From a checkpoint of a small contrastive image-text model.
Model: 18.1M parameters, 64-pixel images, encoder norm layernorm, encoder activation gelu, encoder patch size [4, 4], encoder depths [2, 5, 5], encoder widths [64, 128, 256], text encoder norm layernorm.
Training: soap at rate 0.0016, 12100 steps, batches of 256.
Data: trained on photos with spoken descriptions (Open Images, Localized Narratives), 101725 training examples.
Rows from block 3 of the text encoder, named by matrix and row number. Rows with one number belong to one neuron. Each number is 128 + 32 x the weight over its row's rms, rounded and kept within 0 to 255. All counts start at 0. After the name is the row's rms in percent of the matrix's.
# fc1: MLP up (text_encoder.blocks.3.mlp.fc1.weight, 2304x384), inputs 256-383
# fc2: MLP down (text_encoder.blocks.3.mlp.fc2.weight, 384x2304, transposed), outputs 256-383
fc1.1286 115 [150 122  77 154 103 169 115  88  98 166 118 159 109 154 119  56 165 152 145 153 181 128 176 150 123 134  80 151 128 175 142  84 133 131  91 141 169 117 147 145 163  90 154 145  85 153 135 141 136  67 127 110  46 120 114  96 146  88 164 154 102  99 109 182 124 125 168  61 155 182 181 133 194 123 168 139 185  96  81  87  91 104 109 148 139 137 169 158 130 198 103  91 167  86  97 115 124 161 152 149 166 158 143 150 155 155 179 142  82 117 118 116 152  96  83 142 123 131  95 117 176 134  77  95 165 168 148 172]
fc1.1287 120 [100 137 103  95 197 130 171 113 107 125  94  96 139 130  99 124 146 165  97 121 144 161 112 128 108 126 107 108 151 113 141  88  72 117 133 126 101 138 120 122 142 131 124  73 170 132 142 107 142 176 128 112  95 127 102 117 130 133 116  95 106 106 139 100 113  82 162 108  97  71 146 148 167 141 104 105  93 114 122 178 113 141 115 105  85  94  98 141 101 235  94 128 140  70  88 128 101 155 120 133 124 107 120 107 131 109 131 180 106 134 176 196 185 138  75 116 133  73 119 134 108 104  78 106 141 104 159 193]
fc1.1288 110 [ 77 106 141 143 108 105 122 140 160 109 129 125 194 146 175 127 175 107  93 168 118  86 131  41 133  91 164 116 146 177 152  70 143 148 120 161 167 155 128 131 172 138 109 113 138 156 101  53 132 157 154  71  79 118 139  72  89  86 146 107 130 107  80  85 128 130 144 139 131  74 171  87 137 142 124 143 155 136 164 149 140 123 115 135  78 121 116 150 146 156 117 102  85 157  68  84 164  89  99  66 119  85 156 106 166 168  84 167 132  96 137 183 164 132  90 139 140  94 106 150 132 123 185 149 154 144 110 124]
fc1.1289 096 [ 93 184 103 112 118 138 152  91 118  91 177 126 113 115  84 146 155 155 171 190 153 198 137  74 169 141 158  85 131 145 115 197 114  70 109 157 125  67 201 150 157 153 169 120  93 127  89 117 126  58 162 121  99 115  75 137 179 146 144 170 127 116  93  68 142 169 106 153 120 157 143 153  94 140  53 126 142  84 150 134  63 135 127 117  99 193 144 138  93 161  74 177 150 156  93 106 214  94  67 160 142 144 170 184 147 124 172 128 109  97 145 122 132 143 129 133 131 120 114 180 124 147 170 122 157 144 176 187]
fc1.1290 108 [112 139  75 100  96 149 130 163 119 154 168  58 100 100 158  87 148  97 158 135 165 100  62  88  97 121 129  98 125 150 133  67 164 154 175 177 120  83  91 100 167  64 140 166 144 163 143 127  97 112 161 120 103 120 194 145 118 211  98 148 157 176 167  91 135 107  82 122 103 128 122 196 103 126 146 138  73 169 123 116 145  89 145 126 112 227 143 153 144 165  78 144 182 154 127 182 144 100 214 114 175 150 146  46  88 132 156 178 193 104 139 151 104 175 125 112 126 102  39 130 167  81 130  91 142 107 116  89]
fc1.1291 098 [153 108  70 160 113 184 106  50 167  98  66  92 119 121  58 157  84 139 164 167 194 112 130 141 141 122 103  89 120 153 130 123 123  96 170 127 150 152  97 114  94 121 149 224 160 112 100  83 124  88  96 191 130 136 125  60 177 124 116 144  84 132  90 145 154 112 153 140  89 129 132 150 124 158 153 103  79 112 146  58 190 118 105 134 134  64 124 114 162 134 181 116  89 169 124 136  94 143 153 127 129 145 108 194 128  99 116 141 137 109 149 119  73 171 132 138 126 148 123 120 146 214 123 127 119  65 106  82]
fc1.1292 106 [ 84 116  78 124 165 138 148 160 117 120  96 131 166 132 115  82  74 159 147 129 125 136 134  83 127 136  85 135 126 102  93  82  63 111 162 169  72 151 113 108 143  78  95 154 104 116 142 118 148 110 150 158 124  98 139 195 102  83  84 108 149 102 145 147  93 124 163 180 128  97 132 178 110  93 175  69  59  96  96 154 136 118  78 147 172  85 126 111  63 137 138 123 119 152 119 158  96 131 194 174 110  92  90 166 198  97 137  65 119 130 153 186  59 161 100 129 171 141 143 148 121 130 134 137 132 128  98 176]
fc1.1293 113 [167 128 160 138 103  92 137 171 137 117 121  94 156 130 168  90 148 130 111 130 114 113 179  63 123 111  83  79 106  89 121 116  82  94 111 167  95  87 108 103 162  89 126 140 110  86 137 121  73 122 167 179 122 168 145 153 172 122  63 179 134  89 119 124 158 101  84 153 133 121 113 112 131  95  94 110 115 136 156 105 108 138 116 108 119 168 123  96 147 144  98 205 117 143  93 176 129 137  98  82 132 133 145  62 207 190  92 151 154  89 143 150  99 107 121  97 107  90 128 110 161  94 130 163  95 130 115 121]
fc1.1294 111 [156 108  97 121 100 122  86 138  99 173 167 152 132 147  76 143 134  81  91 149  55 133 161  78 133 109 120  95 122 134 150 154 138 153 120  96 123  26 119 165 164 135 155 100 177 103 108 162  91 126 144 147 174 148 130 156 188 103 127 122 104 157 160  95  56 126 153  91 147 135 183 113 122 126 188 129 101 141 142 110 110 116 112 143 167  94  60 157 145 138  80  77 112 196 161 127 128 142 150 157 117  87 121  77 137 127 116 120 150 121 117 135 107 108 109 148 128  94 131 176 154 154 116 147 141 100 134 163]
fc1.1295 068 [148 126  90 158 147 130 138 129 126 113 100  96 172 178 213 135 163 126 107 138  52 121  60 110 106 134 156 111 116 102 158  86 121 171 176 129 152 147  98 158 188  78  92 172 154 113  89  91 160  92 136 125  86 123 109 128  99 159 199 133 118 181 145 148 136  83 106 117  82 161 176 142 117  91 113 127 106 136 122  67 153 174 156 125 118 108  88 109 136  82 141  95 125 135  85 143 190 155 111  73 106 177 152 122 140 165 172  74 137 132  80 170 160 100  84 167 133 122 152  82 152 168 158 151  89 130 105 151]
fc1.1296 070 [108  98 122 131 147  88 135  88  94 103 155 146 108  82 119 161 144 108 103 131 107 120 165 137 166 166 122 160 108 127 159 100 108 109  89 185 141 125  83 170 179 135 184 189  93 137 173 121 186 129 149 121 142  92  89 115 187 113 115 122 230 132 188 104 139 119  92 168 112 140 160 131 140 116 154  93 112  85 170 138 131 192 138  57 121 132  36 156 104 114 106  79  98  88 152 150 122  68 152 102 139 126 124 175 134  64 121 150 149 107 150 139 102 169  97 122 113 102 120  76 189 163 161 105 121 204  72  82]
fc1.1297 063 [153 125 108 150 193 127  93  92 114  97 179 126 167 120 140 116 107 161 146 103  89 113 141 158 139 117  86 148 133 108 136 128 155  85 153 130 179 153 163 132 120 175 148 168 133 118 118 164 132 124 106 154 132 107 132 128 117 104 177 124 155 164 140  59 126  96 121 202  89 166 125 216 112 142 177  73  97 116 103 158 109 123 106 162 109 168 132 162 144 194 175 203  71 174 107  56  83 177 156 171 134  60 131 125 128 145 159 165  83 143 113 127 110 118  88 129 120  77 153  94 130 197 124 131  52 110 107 128]
fc1.1298 045 [121 110 134 102 208 170 120 122 126 123 206 143 161  87 162 155 103 142 152  79 173 131 141 159 129  90 139  86 109 149 109 126  93 137 108 118 162  80 132 163 137 126 104  90 139 142 109 138 136 112 117 126 133 107 188 130 127 135 122 139 150 163 159 170 143 145  66  93 175 165 123  84 169 124 176 153  65  83 175  86  95 165  88 104 130 141 151 147  86 128 151 146 146 183 112  67  61 154 138  94 163 118 139  87 166 111 164 115  92 177 133 133 104 140 101 167 149 124  66 166 116 181 152 109  76  35 167 121]
fc1.1299 111 [168  64 109 141 131 185 122  86 111 153 157 138 169 108 146 158  70 125  96 152 128 123 136  84 113  86 101 102 122 180 125 103 168  52  98 145 129  79 151  73 178 179 149 145  86 128 114 113 111  73 131  55 140  95  62  78 119 152 114 181 129 165 138 146 157 107 170 163 131 150 128 144 125  99 157 137 125 149 155  93 139 128 139 165 135 166 124 120 162 160 152 119  97 165 135 143 130 128  84 101 118  72 103 184 127  97 192 138 141 177 154 145 129 132 118 132 150  76 135 126 132 156  98 141 130 119 117 116]
fc1.1300 108 [121 101 145 163 123 111 128 126 152 103 160 124 122 163 130 149 122 137 124 144 137 141 175 129 123 137 126 167 154  99 137 133 176  79  61 121 133  83 216 128 131 131 135 184 113 151 122 163 129  54 138  59 121  83 132 129 120 101 109 146 168 170 109  76 142 167 106 108 166 152 110 190 119 147  99  75 142 145 144 158 139  98 131  66 152 181 130 145 165 184  89  97 110  67  99 164 141 126  97 137 103 143 145 164 192 136 129  92 199 138 169 102 144  98 115  58 111 123 160 144 125  97 158 125 156 114 141 172]
fc1.1301 112 [ 87 152  81 128 121 134  61 104 162 197 118 113 168 109 164 127 141 183 103 119 103 128  95  56  67 144 116  54 169  34 143 166 153 175 125 176 119 151 132 119 176  98 116 157 136  88 148 141 123 137 165 137 188 116 146 127  68 147 183  85 161  97 152 114 172 116 102 114 106 150 146 121 100  74 169 125  99  92 144 133 172 113 116 185 148 184  71 112 143 111 148 119  91  95  97 190 113 115 149  80  89 114 150 143 124 192  72 135 154 128 141 111 154 127 105 100 134 101 116 161 133 140 178 150  79 139 119 154]
fc1.1302 080 [111  75 154 173 128  62 104  70 124  88 156 169 133 181 188  93 109  93 162  70 103 136 106 230  77  98 132 140  93  80 143 133 128  84 125 117 110 168 153 153 138 137 114 114  83  87 119 120 139 195 114 170 119 117 168 183 101 122 145 144  81 109 105 118 117 150  63 130 137  96 106  86 104 191 126  90 153 116  91 130 136 142  77 103 172 137  84 117 177 140 111 136  77 111  97 117 126 164 101 110  95 133 135 192 124 180 125 111 141  99  77 113  95 111 167  73 134 105  95 185  92 104 110 119  92 149 123 124]
fc1.1303 116 [181 121 160 138 114  88  97  85  80 123 136  97 102 181 147 136 147 109 143 153 174 187 125  81 146 220  85 159 103 125 134 122  95 147 134 158  95 136 126  92 139 119 138 142  81 101 126  81 169 182 112  74  85 124 114 155 110 101 114 123 102 142 124 173 131 166 120 165 124  95 129 147 175 158 175  92  87 187 144 150  66 108 118  92 125  73 112 108  95 101 114 161 113 111 114 162 182 123 144  97 182  56 151 198  90 174 103 145 142 164  79 103  98 147 125  56 106 203 155 113 149 159 158 138 122 115 139  71]
fc1.1304 017 [180 155 166 212 131 148 160 135 122 112 197 120 149 180 107  95  82 150 149  93 119 135  93 175 116 141  94 105  49 158 123 145  83 124 115 106  95 118 121 206 171 162 128  90  92 173 113 147 118 102 126 158 140 105 159 151 159 146 110 102 134 143 129 100  67 121 135 140 138 121 100 132 149  99 139 151 133 114 127 142 132 187  94 114 165 168  56  97 147  96 117 181  95  72 143 134 118 190 117 100  92 136  51 140 117 153 131 120 134  78  87 127 107  96 109 119 139 147 168  88 182 195 158  96 162  72  77 120]
fc1.1305 101 [122 143  73 142 155  73  74 126 160 188  94  87 143 191 123  87 155  75  72 119 123 122 117 109  80 130 100 103 125  92 143 159 100 111  94 109 116 134 139  83 141 149  85 117 144  89 132 166 114  60 134  85 141 169 100 131 133 167 127  98 135 165 172 140 148 146  80  99 145 148 105 125 127 124  46 205 137 153 140 136 128 121 144 136  75 149 122 143  75 150 161 159 163 134 111 115 135 159 110 139 168  95 141 131 115 161 128 158 132  88 106 146 156 137 144 110 125 137 164 187 160 117 181  88  80 116 119 160]
fc1.1306 066 [173 164 104 122 102  86 140  98 117 125 111 137 157 137 122  66  65 115 160 131  82 153 161 134 164 112 130  90 126 186 146  87 113 121 188  60  56 133 145  92 157 151 112 160  77  91 183 121  92 152 157 107 192 101 103 175  75 137 100 129 158 138 148 109 155  91 157 136 143  93 133 129 146  83 136  75 144 113 155 153  63  99 169 150 115 215 137 135 115 148  79 137 120  85 108 122 130 140 143 165 122 114 109 100 130 133  50 150 135 150 106  90 129 159  64 150 104 121  98  60 163 162 178 145 105 147 102 110]
fc1.1307 107 [133 140 164 165 110 113 119 167 111 132  60 114 114 122 119  90 120 111 110  97 115 150  42 226 121 116 181 175 174  83 115 117 151 117 103 103 121 127 136 128 210 161 126  98 111 126 148 164  96 120  64 160 110 158  88 135 156 101 159 169 154 135 190 128  91 166 115 154 171 124 187 145 122 144  87 144 102 147 163  82  77 189  84  82 138  99 127 165  92 134 125 106 113 116 134 153 138 139   5  81 109 120 114 175 116 149 128  99 136  95 131 131 105  86 114 106 150 106 144 130 139 130 176 162 126 114 114 150]
fc1.1308 048 [160  87  68 150 181 133  51 105 161 135 120 114 132  97 153 123 160  94 115  72 147  77 159 124 139 116 102 152  94  57 106 178 162 167 175  84  53  84 143 172 180 138  69 165 130  91 121 123 126  95 103 233 123 127 116  59 150 121 133 134 165 124 133 103 163  87 116 176  99  83 131 160 175 161 176  89 106 166 143 165 113 159 139 106 108 135 112 116 122 157 193 137 163 109  84  95 154 180 119 114  91  97 122 125 131 114  83 142 170 163 110 108 124  77  63 120 107 136 133 119 155 123 195 100 116 172 152 150]
fc1.1309 098 [ 96 111  90 150 110 183  74 184  66 135 108 154 125  75 128 134 171 115 170 111 119  57 143  76 121 147 120  99 191 173 100 122 138 101  74  95 148  93 205  90 161 136 137 106 102 138 135 107 144 123 154  96 141 149 102 108  80 136 142 204 106 117  54 174 123 112  90 163  95 131 168 116 104  87  89 108 124  93 172 121  96 138 117 123 108  86 160 168 150 145  83 118 121 119 142  91 109 127 145 129 175 101 110 119 167  80 158 169 141 182 130 125 100 137  68 148 110 131 167 125 151 144 180 140 115  76  94 155]
fc1.1310 107 [124 166 185 170 105 147 117 121 127 128 141  33 118 120 162 133 162  78 129 132 130 134 126 146 114 108 105 190  73 173 111 108  79 156 122 127  62 167  89 140 121 113 113  97  73 103 115 173 178 109 172 112 186 125 165 105  96  93 110  72 141 113 143 148 109  76  66 186  93 214 166  90 164 123 114 156 116  98 138 135 117 142 104 126 162 100 146  93 133 133 123 157 117 132 120 108 110 160 136 127 174 154 134 128  87 144 135  96 153  83 122 177 119 146 185 180 149 150  97  66 153 104 147 140 149 115 145 179]
fc1.1311 106 [132 158 108 195 113 139  96 123  70 158 119 123  58  84  80 131 162 180 118 136 105 146  96 116 169  88 126  77 109  71 103 101 149 112 104 116  94  90 180 141 125 132 122  92 118 143 137 126 188 149 133  94 176 104 121 114 182 170 106 162 107 111 124 181 123  89 207 110  96 142 107 138 116 129  85 125 146 124 144 129 168 149  64 132  95 149  91 169 174 111 162 109 158 119 137 112 157 130  78 101 112 164  62 163  97 120 157 148 132 132 155 124  79 124 161 117 167 127 182 157  83 197  95 166 127 133 161 115]
fc1.1312 057 [157  84 102 112 138 144 113  33 194  98 134 160 184 158 126 123 162 105 131 141  93 102 117 134 151 168 154 148  93 128 171  86 120  74  85 101 171 114 171 126 176 142 181 148 142 100 105 160 150 112 179 109 135 139 145  94 138 133 161 104  96 118  89 159 119  82 122 124 151 172 158 131 104 176 149 143 139 105 159 165 115 109 173 139 150 162 123 130 165  94 132  75 146 137 121 134  57 103  93  76 114 178 134 102 104 114  63 156  84 105 166  97 163 109  96 107 100  99 180  97 149 181 194 107 132  77 151 118]
fc2.1286 105 [175 144 101 125  92 196 175 145 102 149  67 147 156 155 141 115 118 139 118 110  93 119 129 150 120 146 169  98 156 164 101 118 117 117  85 142 118 101 110  91 156 112  94 144 161  70  59 119 122 114 137  86 152 138 120 162  79 108 157 171 106 105 114 221 150 137  83  98 173 102  80 107 161 149 107 132 158 130 236 130  83 135 101 130 165 124 111 166 142 163  86  95 142 122 157 122 141 100 135 118 149  61 149 106 112  95 114 134 160 129 129 113 138  87  50 134 150  98 148 122 133  27 155 159 148 104 127 121]
fc2.1287 108 [113 138 125 113 146 145  86  91 122 164 107 125 147 146 207 130 113 162  82 193 139 105  90 118 128  94 117 115 157  59 120 142 119 131  74  84 109 152 109 145  77 127 160  61  90 128 107 110 134 151 132 129 177 128 153 124 114 156  82 114 165 105 152 116 155 101 179 159 221 100  76  58  97  77 113 129 109 140 140 168 123 174 152 122 124 148 126 133 111 143 172 123 100 103  98  88  53 133 155 101 130  71 135 151 142 113 128 128 180  85 150 196 132 156 140 122  72 120 103 137 157 167 139 103 172  84 125  74]
fc2.1288 102 [ 38  83 124  98  94 151 128 117 100  88  56 181 111 193 111 164 174 108 130 117 151  76 124  94 145 128 135 122 110 138 121 115 165  43 160 131  97 177 169 151 112 145 106  99 117 201 128 144 136 149 129  81  94 167 129  99 135 103 139 165 161  87  98 201  87 189  73 114 148 119 119 116 184 141 184 168 238 106 108  73  66 135 160 127 131 116 172  98 153 163 131  97 118 137 123 137  77 191 147  77 200 146 100 140 100 127  98 154  94 126 101 184 119 135 139  96 151 142 184  77 107 111 185 163 148 136 130  93]
fc2.1289 097 [126  81 146  97  74  78  81 135 123 109 101 167 167 118 172  85 111 140 159 129 187 149 157  94 170  80 138 125 172 130 197 156 137 112 165 116  79  91 128 141  62 171  94 140 106 196  59  37 105 127 228  93 143 130 192  80  82 138  94 119 157 114 118  69  71 102  69 148 112  94 106 117 127 155 107 114 138 116 176 177 124 117 188 143 117 144 172 121 159 115 107 117 172 152 133  86 116 148 115  46 100 103 110 102 117 142 172 106  78 126 142  78  62 140 176 179  72 169  67 141 171 144 137  97 159 123 125  66]
fc2.1290 110 [131 168 126 124 156 153 168 165 132 106  79 165 127 167 177 123 139  80 116 143 108 124 186 107 126  96 181 139  90 142 126 101 124 145 150 106 103  84 139 188  98 170  21 116 119  62 156 158 217  82  83 101 131 138 133 152 116  74 107 110 154 139 130 157 162 185 167 156 104  71  88 101  85 146 126 104 176 160 181 153 178 158 106 129 156  87 148  65 163  90 137  98  68 125 183  96 129 115 121 183  97 201  90 213 131 127 146 109 159 195 117 146 143 124  78  76  86  80 110  88 109 122 141 110 105 158  98 151]
fc2.1291 089 [142 103 107 146 191  79 116 134 125 156 154 112 149 112 119 199 158 127 165 176 170 106 113 116  99 138  96 212 132 147 143 130 139 151 129 125 118 140  81 125 156 210 132 158 134 138 170 145 133 150 145 116 128 102 141  88 105 138  95  56 114  92 173 127  63 109 158 149  89 192 166 121  51 115 100  58 201 130 113  67 126 131 135 137 142  20 149 106  95 118 169 122  97 135 119 133 132  92 175 177 126  95 146 144 193 133 142 122 135 169 160 147  76 139 139 180 148 165  87 143 123  86 159 108 230 115 100 143]
fc2.1292 102 [164 193 106  24  99 141 124 130  89 145 162 111  47 155 143 144 171 118 119 168  71 129  92 162 108  98 128 124 161 124 164 101 111 175  85  51 144 152  92  91 128 182 148 114 141  89 102 113  94 132 162 100  83 144 108 126 107 113 134 138 176 206 141 154 108 137 174 129 123 181 171 125  92 119  61  92 133 167 140 126 154 168 118 133  91 111 147 164 168 102 110 173 104 150 119 165 107 127 152 100 109  95  89 152 122 119  93 144 103 159 178  45  93  75  88 170 108 137 113 122  81 131  80 174 151 121 121 100]
fc2.1293 100 [ 79 130 113 178 108 123 132  94 180 102 150 102  95 126 174 113 114 225 115  93 113 132 186  99 144  85 120  81 125  76 117 105 119 123 146 102  75 129 153 177 134 101 170 133 134 126  72 154 149 107 156 113 111 115 133 142 124 106  88 122 136 105 135 124 110 136 158 147 142 148 110 152 115 126 122 125  63 154 125 161  88 178 123 178 153 231 183 191 184  84 126 127  99  83 153  74 105 130 191 123 125 194 134 157 139  86 211 131  48  86 125 166 156  86 173 156  99 139 129 111 157  72 122  70 140  76 135  67]
fc2.1294 134 [100  95  98 101  86 126 134 161 109  67 155  86 126 152 138 126 154 219 118 148 154 126 115 119 140 136  53  94 104 104 164 113  81 159 114  84 108 143  79 110 115 158  98 122 177 109 122 111 154  59 166  91 105  80 129 143 140 115 110  97 108  79 147 111 173 158 142 135 116 133  87 148 107 168 141  91 173 137 101 122  95 131 109 129 131 152 154  98  80 143 155  91 110 176 154 168 126 123 165 109 221 109  96 122 109 104  97 137 119 165 190 143 114 112 173 119 106 182 172 136  45 154 103 114 120  59 150 118]
fc2.1295 078 [167 159 150 113  86 108 156 168  81 184  97 130 129 115 158 141 109 167 145 159  79 177 144 115 118 134 153 107 177 116 102 164 113 149 164 193 131 156 127  62 146 129 140 140 141 142  71 128  79 138 105 127  80  84 101 150 142 126 134 153 100 114 118 134 128 114 136  91 153 114 167  57 135 189 125 101  78 128 197 107  32 149 160 139 104 152 127  91 137 130 108  97 128 109 163 196 127 138 177 138 113 165 110 128 127 179 129 117  83 118 155 129  74  85 130  94  87  87 126 104  83  68 113 135 141 130 206 104]
fc2.1296 067 [132 100 134 162 113 172  90 188 170 116 166 130 101  55 151 100  95 154 102  95 142  79 112 146 163 139  61 128 154 134 157 123  84 103 157 193 105 125 127 119 154  42 134 123 147  95 122 131  98  66  95 155  76 100 198  88 102 140  87 114 102 138 131 127 134  75 110 107 162 139 106 106 159 129 123 110  89 215 193  94 114  99 131 139  84 143 149  95 137  67 196 125 137 103 109 119 138  88 141  85 118 126 117 159 133 149 138  97 145 152 200 112  78 117 105 141 120 161  94 157 160 156 110 156  97 133 140 147]
fc2.1297 048 [106 133 187 143 127 136 153 197 151 120 114 145 154 126 218 146 166 178 207  76 149 187 171 124  68 193  98  84  87 148  84 151 113 131 169 146 123  77 101 224 141 122 106 137 145 130 121  96  96 180 127 129 143  63 102  70 132  41 185 113 132 148 143 133 138 176 112 133 110 108 167  77  93 144 117 159 109 167 108 107 151 147 143 157  85 103 119 116 116 114 108 188 163 100 119  86  84  81 177  57 114 183 135 123 118 144  81 125 107 118 107  98 164 136 137 107 110 108 140 123 105 142  53 178 174 136 103 125]
fc2.1298 041 [162 184 157 185 183  62 118 134  78  95 103  84 101 155  85 131 129 163 105 145 138 133 105  98 137 154 120 143 166 127 169 146 163  78  77 116 117  58  99  60 134 155 156 137  91 156  43 144 123 149 149 147  79 145 169  97 132  38 126  94  91 118 141  95 118 146 142 123 108 111  84 138 121 102 123 118  79 108 146  74 129 168 150 156 124 125 108 105 167 155  94 148 126 125 124 138  87 102 141 129 160 157  62 141 123 101  99 163 119 168 138  96  75 134 161 118 172 159 137  93  96 175  62 134 138 115 130 135]
fc2.1299 132 [112  40 121 152  71 111 114 133  52 111 100 165 153 130 138 111  43 106 146 133  86 154  84 168 113 107 143 150 175 169 138 131 162 145 162 158 127 110 112 107 127 115 139 171 147 148  92 100  93 173 130  84 155 169  62  78  66  94 155 119 102 193 122 114 102 114 155 129 165 103 130 113  59 123 123 142 136 108 104 158 174 149  74 163 156 164 136  93 112  81 117 192 120 144 127 123 141  98 111 141  72  53  88 159 149 115  71 125 105  83  84 161 142 125  28 111 157 136  99 162 111 106 110  78 149 200 149 145]
fc2.1300 114 [158 126 134 124 140 139 106 102  95 212  89 111 123 126 167 102 146  95 151 119 169 116 107 130 162 168 169 108 154  88 151 120 114 104 118 113 149 144 157 119 148 147 110 187 134  95  94 102 154 108 118 108  73 160 104 147 137 116 139 167 158 163 129 158 130 122 125 126 160 157 104 118 105 141  88 128  95 215  94 103 111 120 123 154 110 160 166 158 101  53 139 140 138  92 144 156 141 209  54 104 126 105 120 165  94 206 100 160 143  92 159 137  96  54 115 108 133 118  73  98 105 130 105 135  96 143 142 113]
fc2.1301 109 [124 108 151 122 178 133 143 176 116 106 213 170 122  89 164  92 102 136 143  80 165 156 143  97 110 101  92 121  59 112 137 134 130 152  99 167 131 156 132 145 136 212 105 159  62 165 165 131 134 130 156 122 147 156 133 136 103 160 102  83 121  80 127  93 148 109  50 156 139 165 167 130 114 125 102 181 144  73 118  62 132 139 170 102 104 111 111 151 139 119 152 165 124 144 141 122 130 160 138 138 194 141 126 132  77 149 156  92 112 139 177  93  85 119  95 144 128 157  77 170 100 135 136 112 128 144 150 147]
fc2.1302 067 [143 151 145 165 161 174 161 108 133 107 128  78 116 121  92 140 112 131 101 162 136 132 100 106 157 149 128 144 107 108 104 133 143 127 162 104 123  73 118 104  94 117 120  94 201 185 136 120 161  84  95 156  90 109 151 153 124 135 134  97 167  84 115 168  80 119 155 136 171 128  76 155 130 132 118 154 166 183 101 160  85 132  85 139  58 116  94 153 167 197 128  72 139 142 169 100 129 147 107 114 116 158 100 167 115  74 161  68 153 149 166 121 177 152 118  97 103  92 146 136  93 145 159 144   4 147 160  88]
fc2.1303 124 [125 168 124 160 112 150 162 148 204  82  95 106 102 141 125  87 104 100 139 125 175 125  89 148 141 132 112 117 140 108 124 128 172 162 127 134 121 111 152 126  90 129 113  97 179 147  88 106 117 145 122 168 154 118  87 164  90 115 111 154 120 154  87 179 110 108 113 118 108 200 194  83 137 211 128  92 106 126 139 129  58 114 137 124  87 114 132  94 113  52 139 164 158 196 116 110 172 120  78 153 132 123 141 121 134 160 162 134 107 143 159 176 158 124 137 201 132 103 132  85  92  87  99 125 187 128  51 211]
fc2.1304 012 [157 117 142 126  48 118 101 106 121  81 157 159 134 136 211 165 140 133 128 184 105 130 176 142 164 135 131  71 155 150 113  93 145 130  79 166 102  89 117 195  85 132 112 140 141  97 135  81 106 105 108 104 161 183 127 140 111 138  90  65  63  90 127 134 146  98 125 160 148 112 146 169 164 160  56 109  96 164 114 159  94 112 135  81 117 111 140  88 108 175  94  91 125 129 132 115  81 140 132 114 138 153 140 110 125 160 183 215 136 114 160  89 123 135  97 111 114  84 114 131  91 118  95 164  86  68 121 126]
fc2.1305 097 [136 121  81 126 131 143 167 132 111 106 158 117 135 120 124 119  82  81 114 117 204 127 153  84 154  81  95 112 142 101 158 143 123 112 109 167  97 116 111 102  92 115 101 180 100 114  91  76  73 121 168 176 110  90 122 130 127  98 147 154 127 150 122 162 105  79 164 194 122 114  44 155  60 111 109 121  90 130 139 177 134 151 152 147 101 101 164 112  92 137 141 167  84 187 128 125 116 139 168 132 128  78 141 133  96 143 158 123 138 158 113 127  47 135 108 152 106 173 136 132 127 148 144  76 114 153 161 102]
fc2.1306 074 [103 126 112 110 168 170 155 145 117 163 111 192 150 157 122 143  98 135 138 155 184 153 136  93 196 118 152 143 156 118 113 126 147 137  98 139 153 147 157 143 130 144 145 185  83 152  99  94 104 176 138 121 128 151  77 138  98 123 127 188 140 115 132 105  92  93 131 105 135 133 108 146 143 188  92 144 152 142  94 169 117 147 110 211  98 139 139 112  98 109  73 147 134 175 146 161 122 177 106 133 162  88 159 145 132  86 115 107  61  51 191 122 143 156 146 169  61 154 131  72 118 142 162 138 107 118 107 152]
fc2.1307 103 [127 106 214 172  88 110 168  95  91 114  73 153  98 162  47 113 107 107 134 113  82 119 124 142  57 113  86  76 146 104  98  71 109 165 139 163 107  85 146 133 172  75 141  74 159 134 125  94 166 142 138 157 157  93 125 112 133 119 104 116 124 116 106 171 133 190 151 148  92 140 128 180 102 109 125 134 141 145 217 146 125  99 181 110 119 151  67 158 118 119 132  98 155 169 149  93 120 112 122 162 120  92 140 109 113 103 144 179 127 113 101 163 100 128 162  65 178 180 124  89 130 127 122 195 129 149 148 139]
fc2.1308 051 [148 164 138  52  91 152  49 162 116 141 135 139 152 104  84 143 121 133 162 154  85 102 159 112  86  73 103 118 117  49 151 153 148 167 121 109 153 114 143 124 104 142 114 115 129 117 120 213  57 134 139 145 135  64 151 158  65 152 151 130 145 140  39 145  23 141 171 154 150 146 108 119 140 138 111 196 145 162 111 106 140 128 113 112 181 104 166  70 134 118  87 160 187 108  89 146 104 124 148 118 144  82 173 176 115  84 163 139 149 171 154 130  88 119 128 175 173 143  84 205 149 194 132 148 149  81 105 133]
fc2.1309 114 [153 185 105 131  76 132 182  91 161 142  70 137 113 125 174 146 107  69 147 172 157 127 163 124 156 149 183 168 173 180  38 188 127  81 130 141 136 157 105 157 138 163 151 106 136  97 120  73  81 132  93 117 191 139 111 120 132 147 103 124 124 154 149 115 120  86 139 166 203 152 129 122 115 145 138 131 102  86 134 148 105  78 133 129 102 112 120 168 165  91 120 111 121 145 102 117 155  94 159 192  93  88 107 125 113  90  76 101 120 112  79 108 138  83 116 178  96 111  98  58 149 153 124 119 119 168  95 133]
fc2.1310 095 [151 120 105  99  99 132 174 111 114 169  90 130 122 146 131 144 108 172 127 185 113 149 139 130 119 187 146 106 119 187 137 124 133 195 134 103 141  56 121  89  40 141 105 155 111 101 151  91 177  84 165 106 124 115 151 107  63  65 187 171  50 115 118 112 130 134 107  97 122 146  52 139 165 119 123 101 105  94 116 132 142 106  96 187  70 121 131 168 128  85 143 110 109 152  66  75  80 129  99 158 133 101 150 149 140 122 161  92 165 182 107  91 152 150  69 165 161 115 154 128 109 160 135  66 114 119  93 133]
fc2.1311 112 [124 133 128 108 125 150 153  83 138 128 133 147 122 122 128 117 110 108 157 113 130 120 145 101 115 126  94 138 141 119 112 121 180 175 122 111 152  96 143 117 167  71 113  62 203 109 131 162 127 107 114 123 112 109  93  75  97 134 127  85 110 155 185 186 151 161 113 178 207 154  99 142  81 141 116 168  96 145 156 122 131 131 182  84 125 151 106  78 133 128  93 100 106  90  61 119 213 181 172 142 163 130 116  92 135  95 134 160 189 114 131 118 132 132 113 130 130 180 106 108  41 109  91 154 140 131  84 136]
fc2.1312 062 [149 141 123 135 157 130 153 134 142 111 105 150  92 148  60 108 133  92 109 116 139 129 170 166 110 132 179 171 136 160 107 169 140 132  92 159 197  76 177  88  92 144 105  88  56 103 145 126 130 135 125 107 120 157  97 136 102 124 144 156  76 160 109  70 178 151 166 111  83 126 128 146  83 112 119 173 155 113 147 103 124 111 106  89 146 152 150 179 149  95 169 111 103 129 128 139 125 123 193 156 115 134 149 186 207 171 155 155 142 115  83 185 118  97 163 141 143 173  96  98 124  85  89 126  88 111 132 124]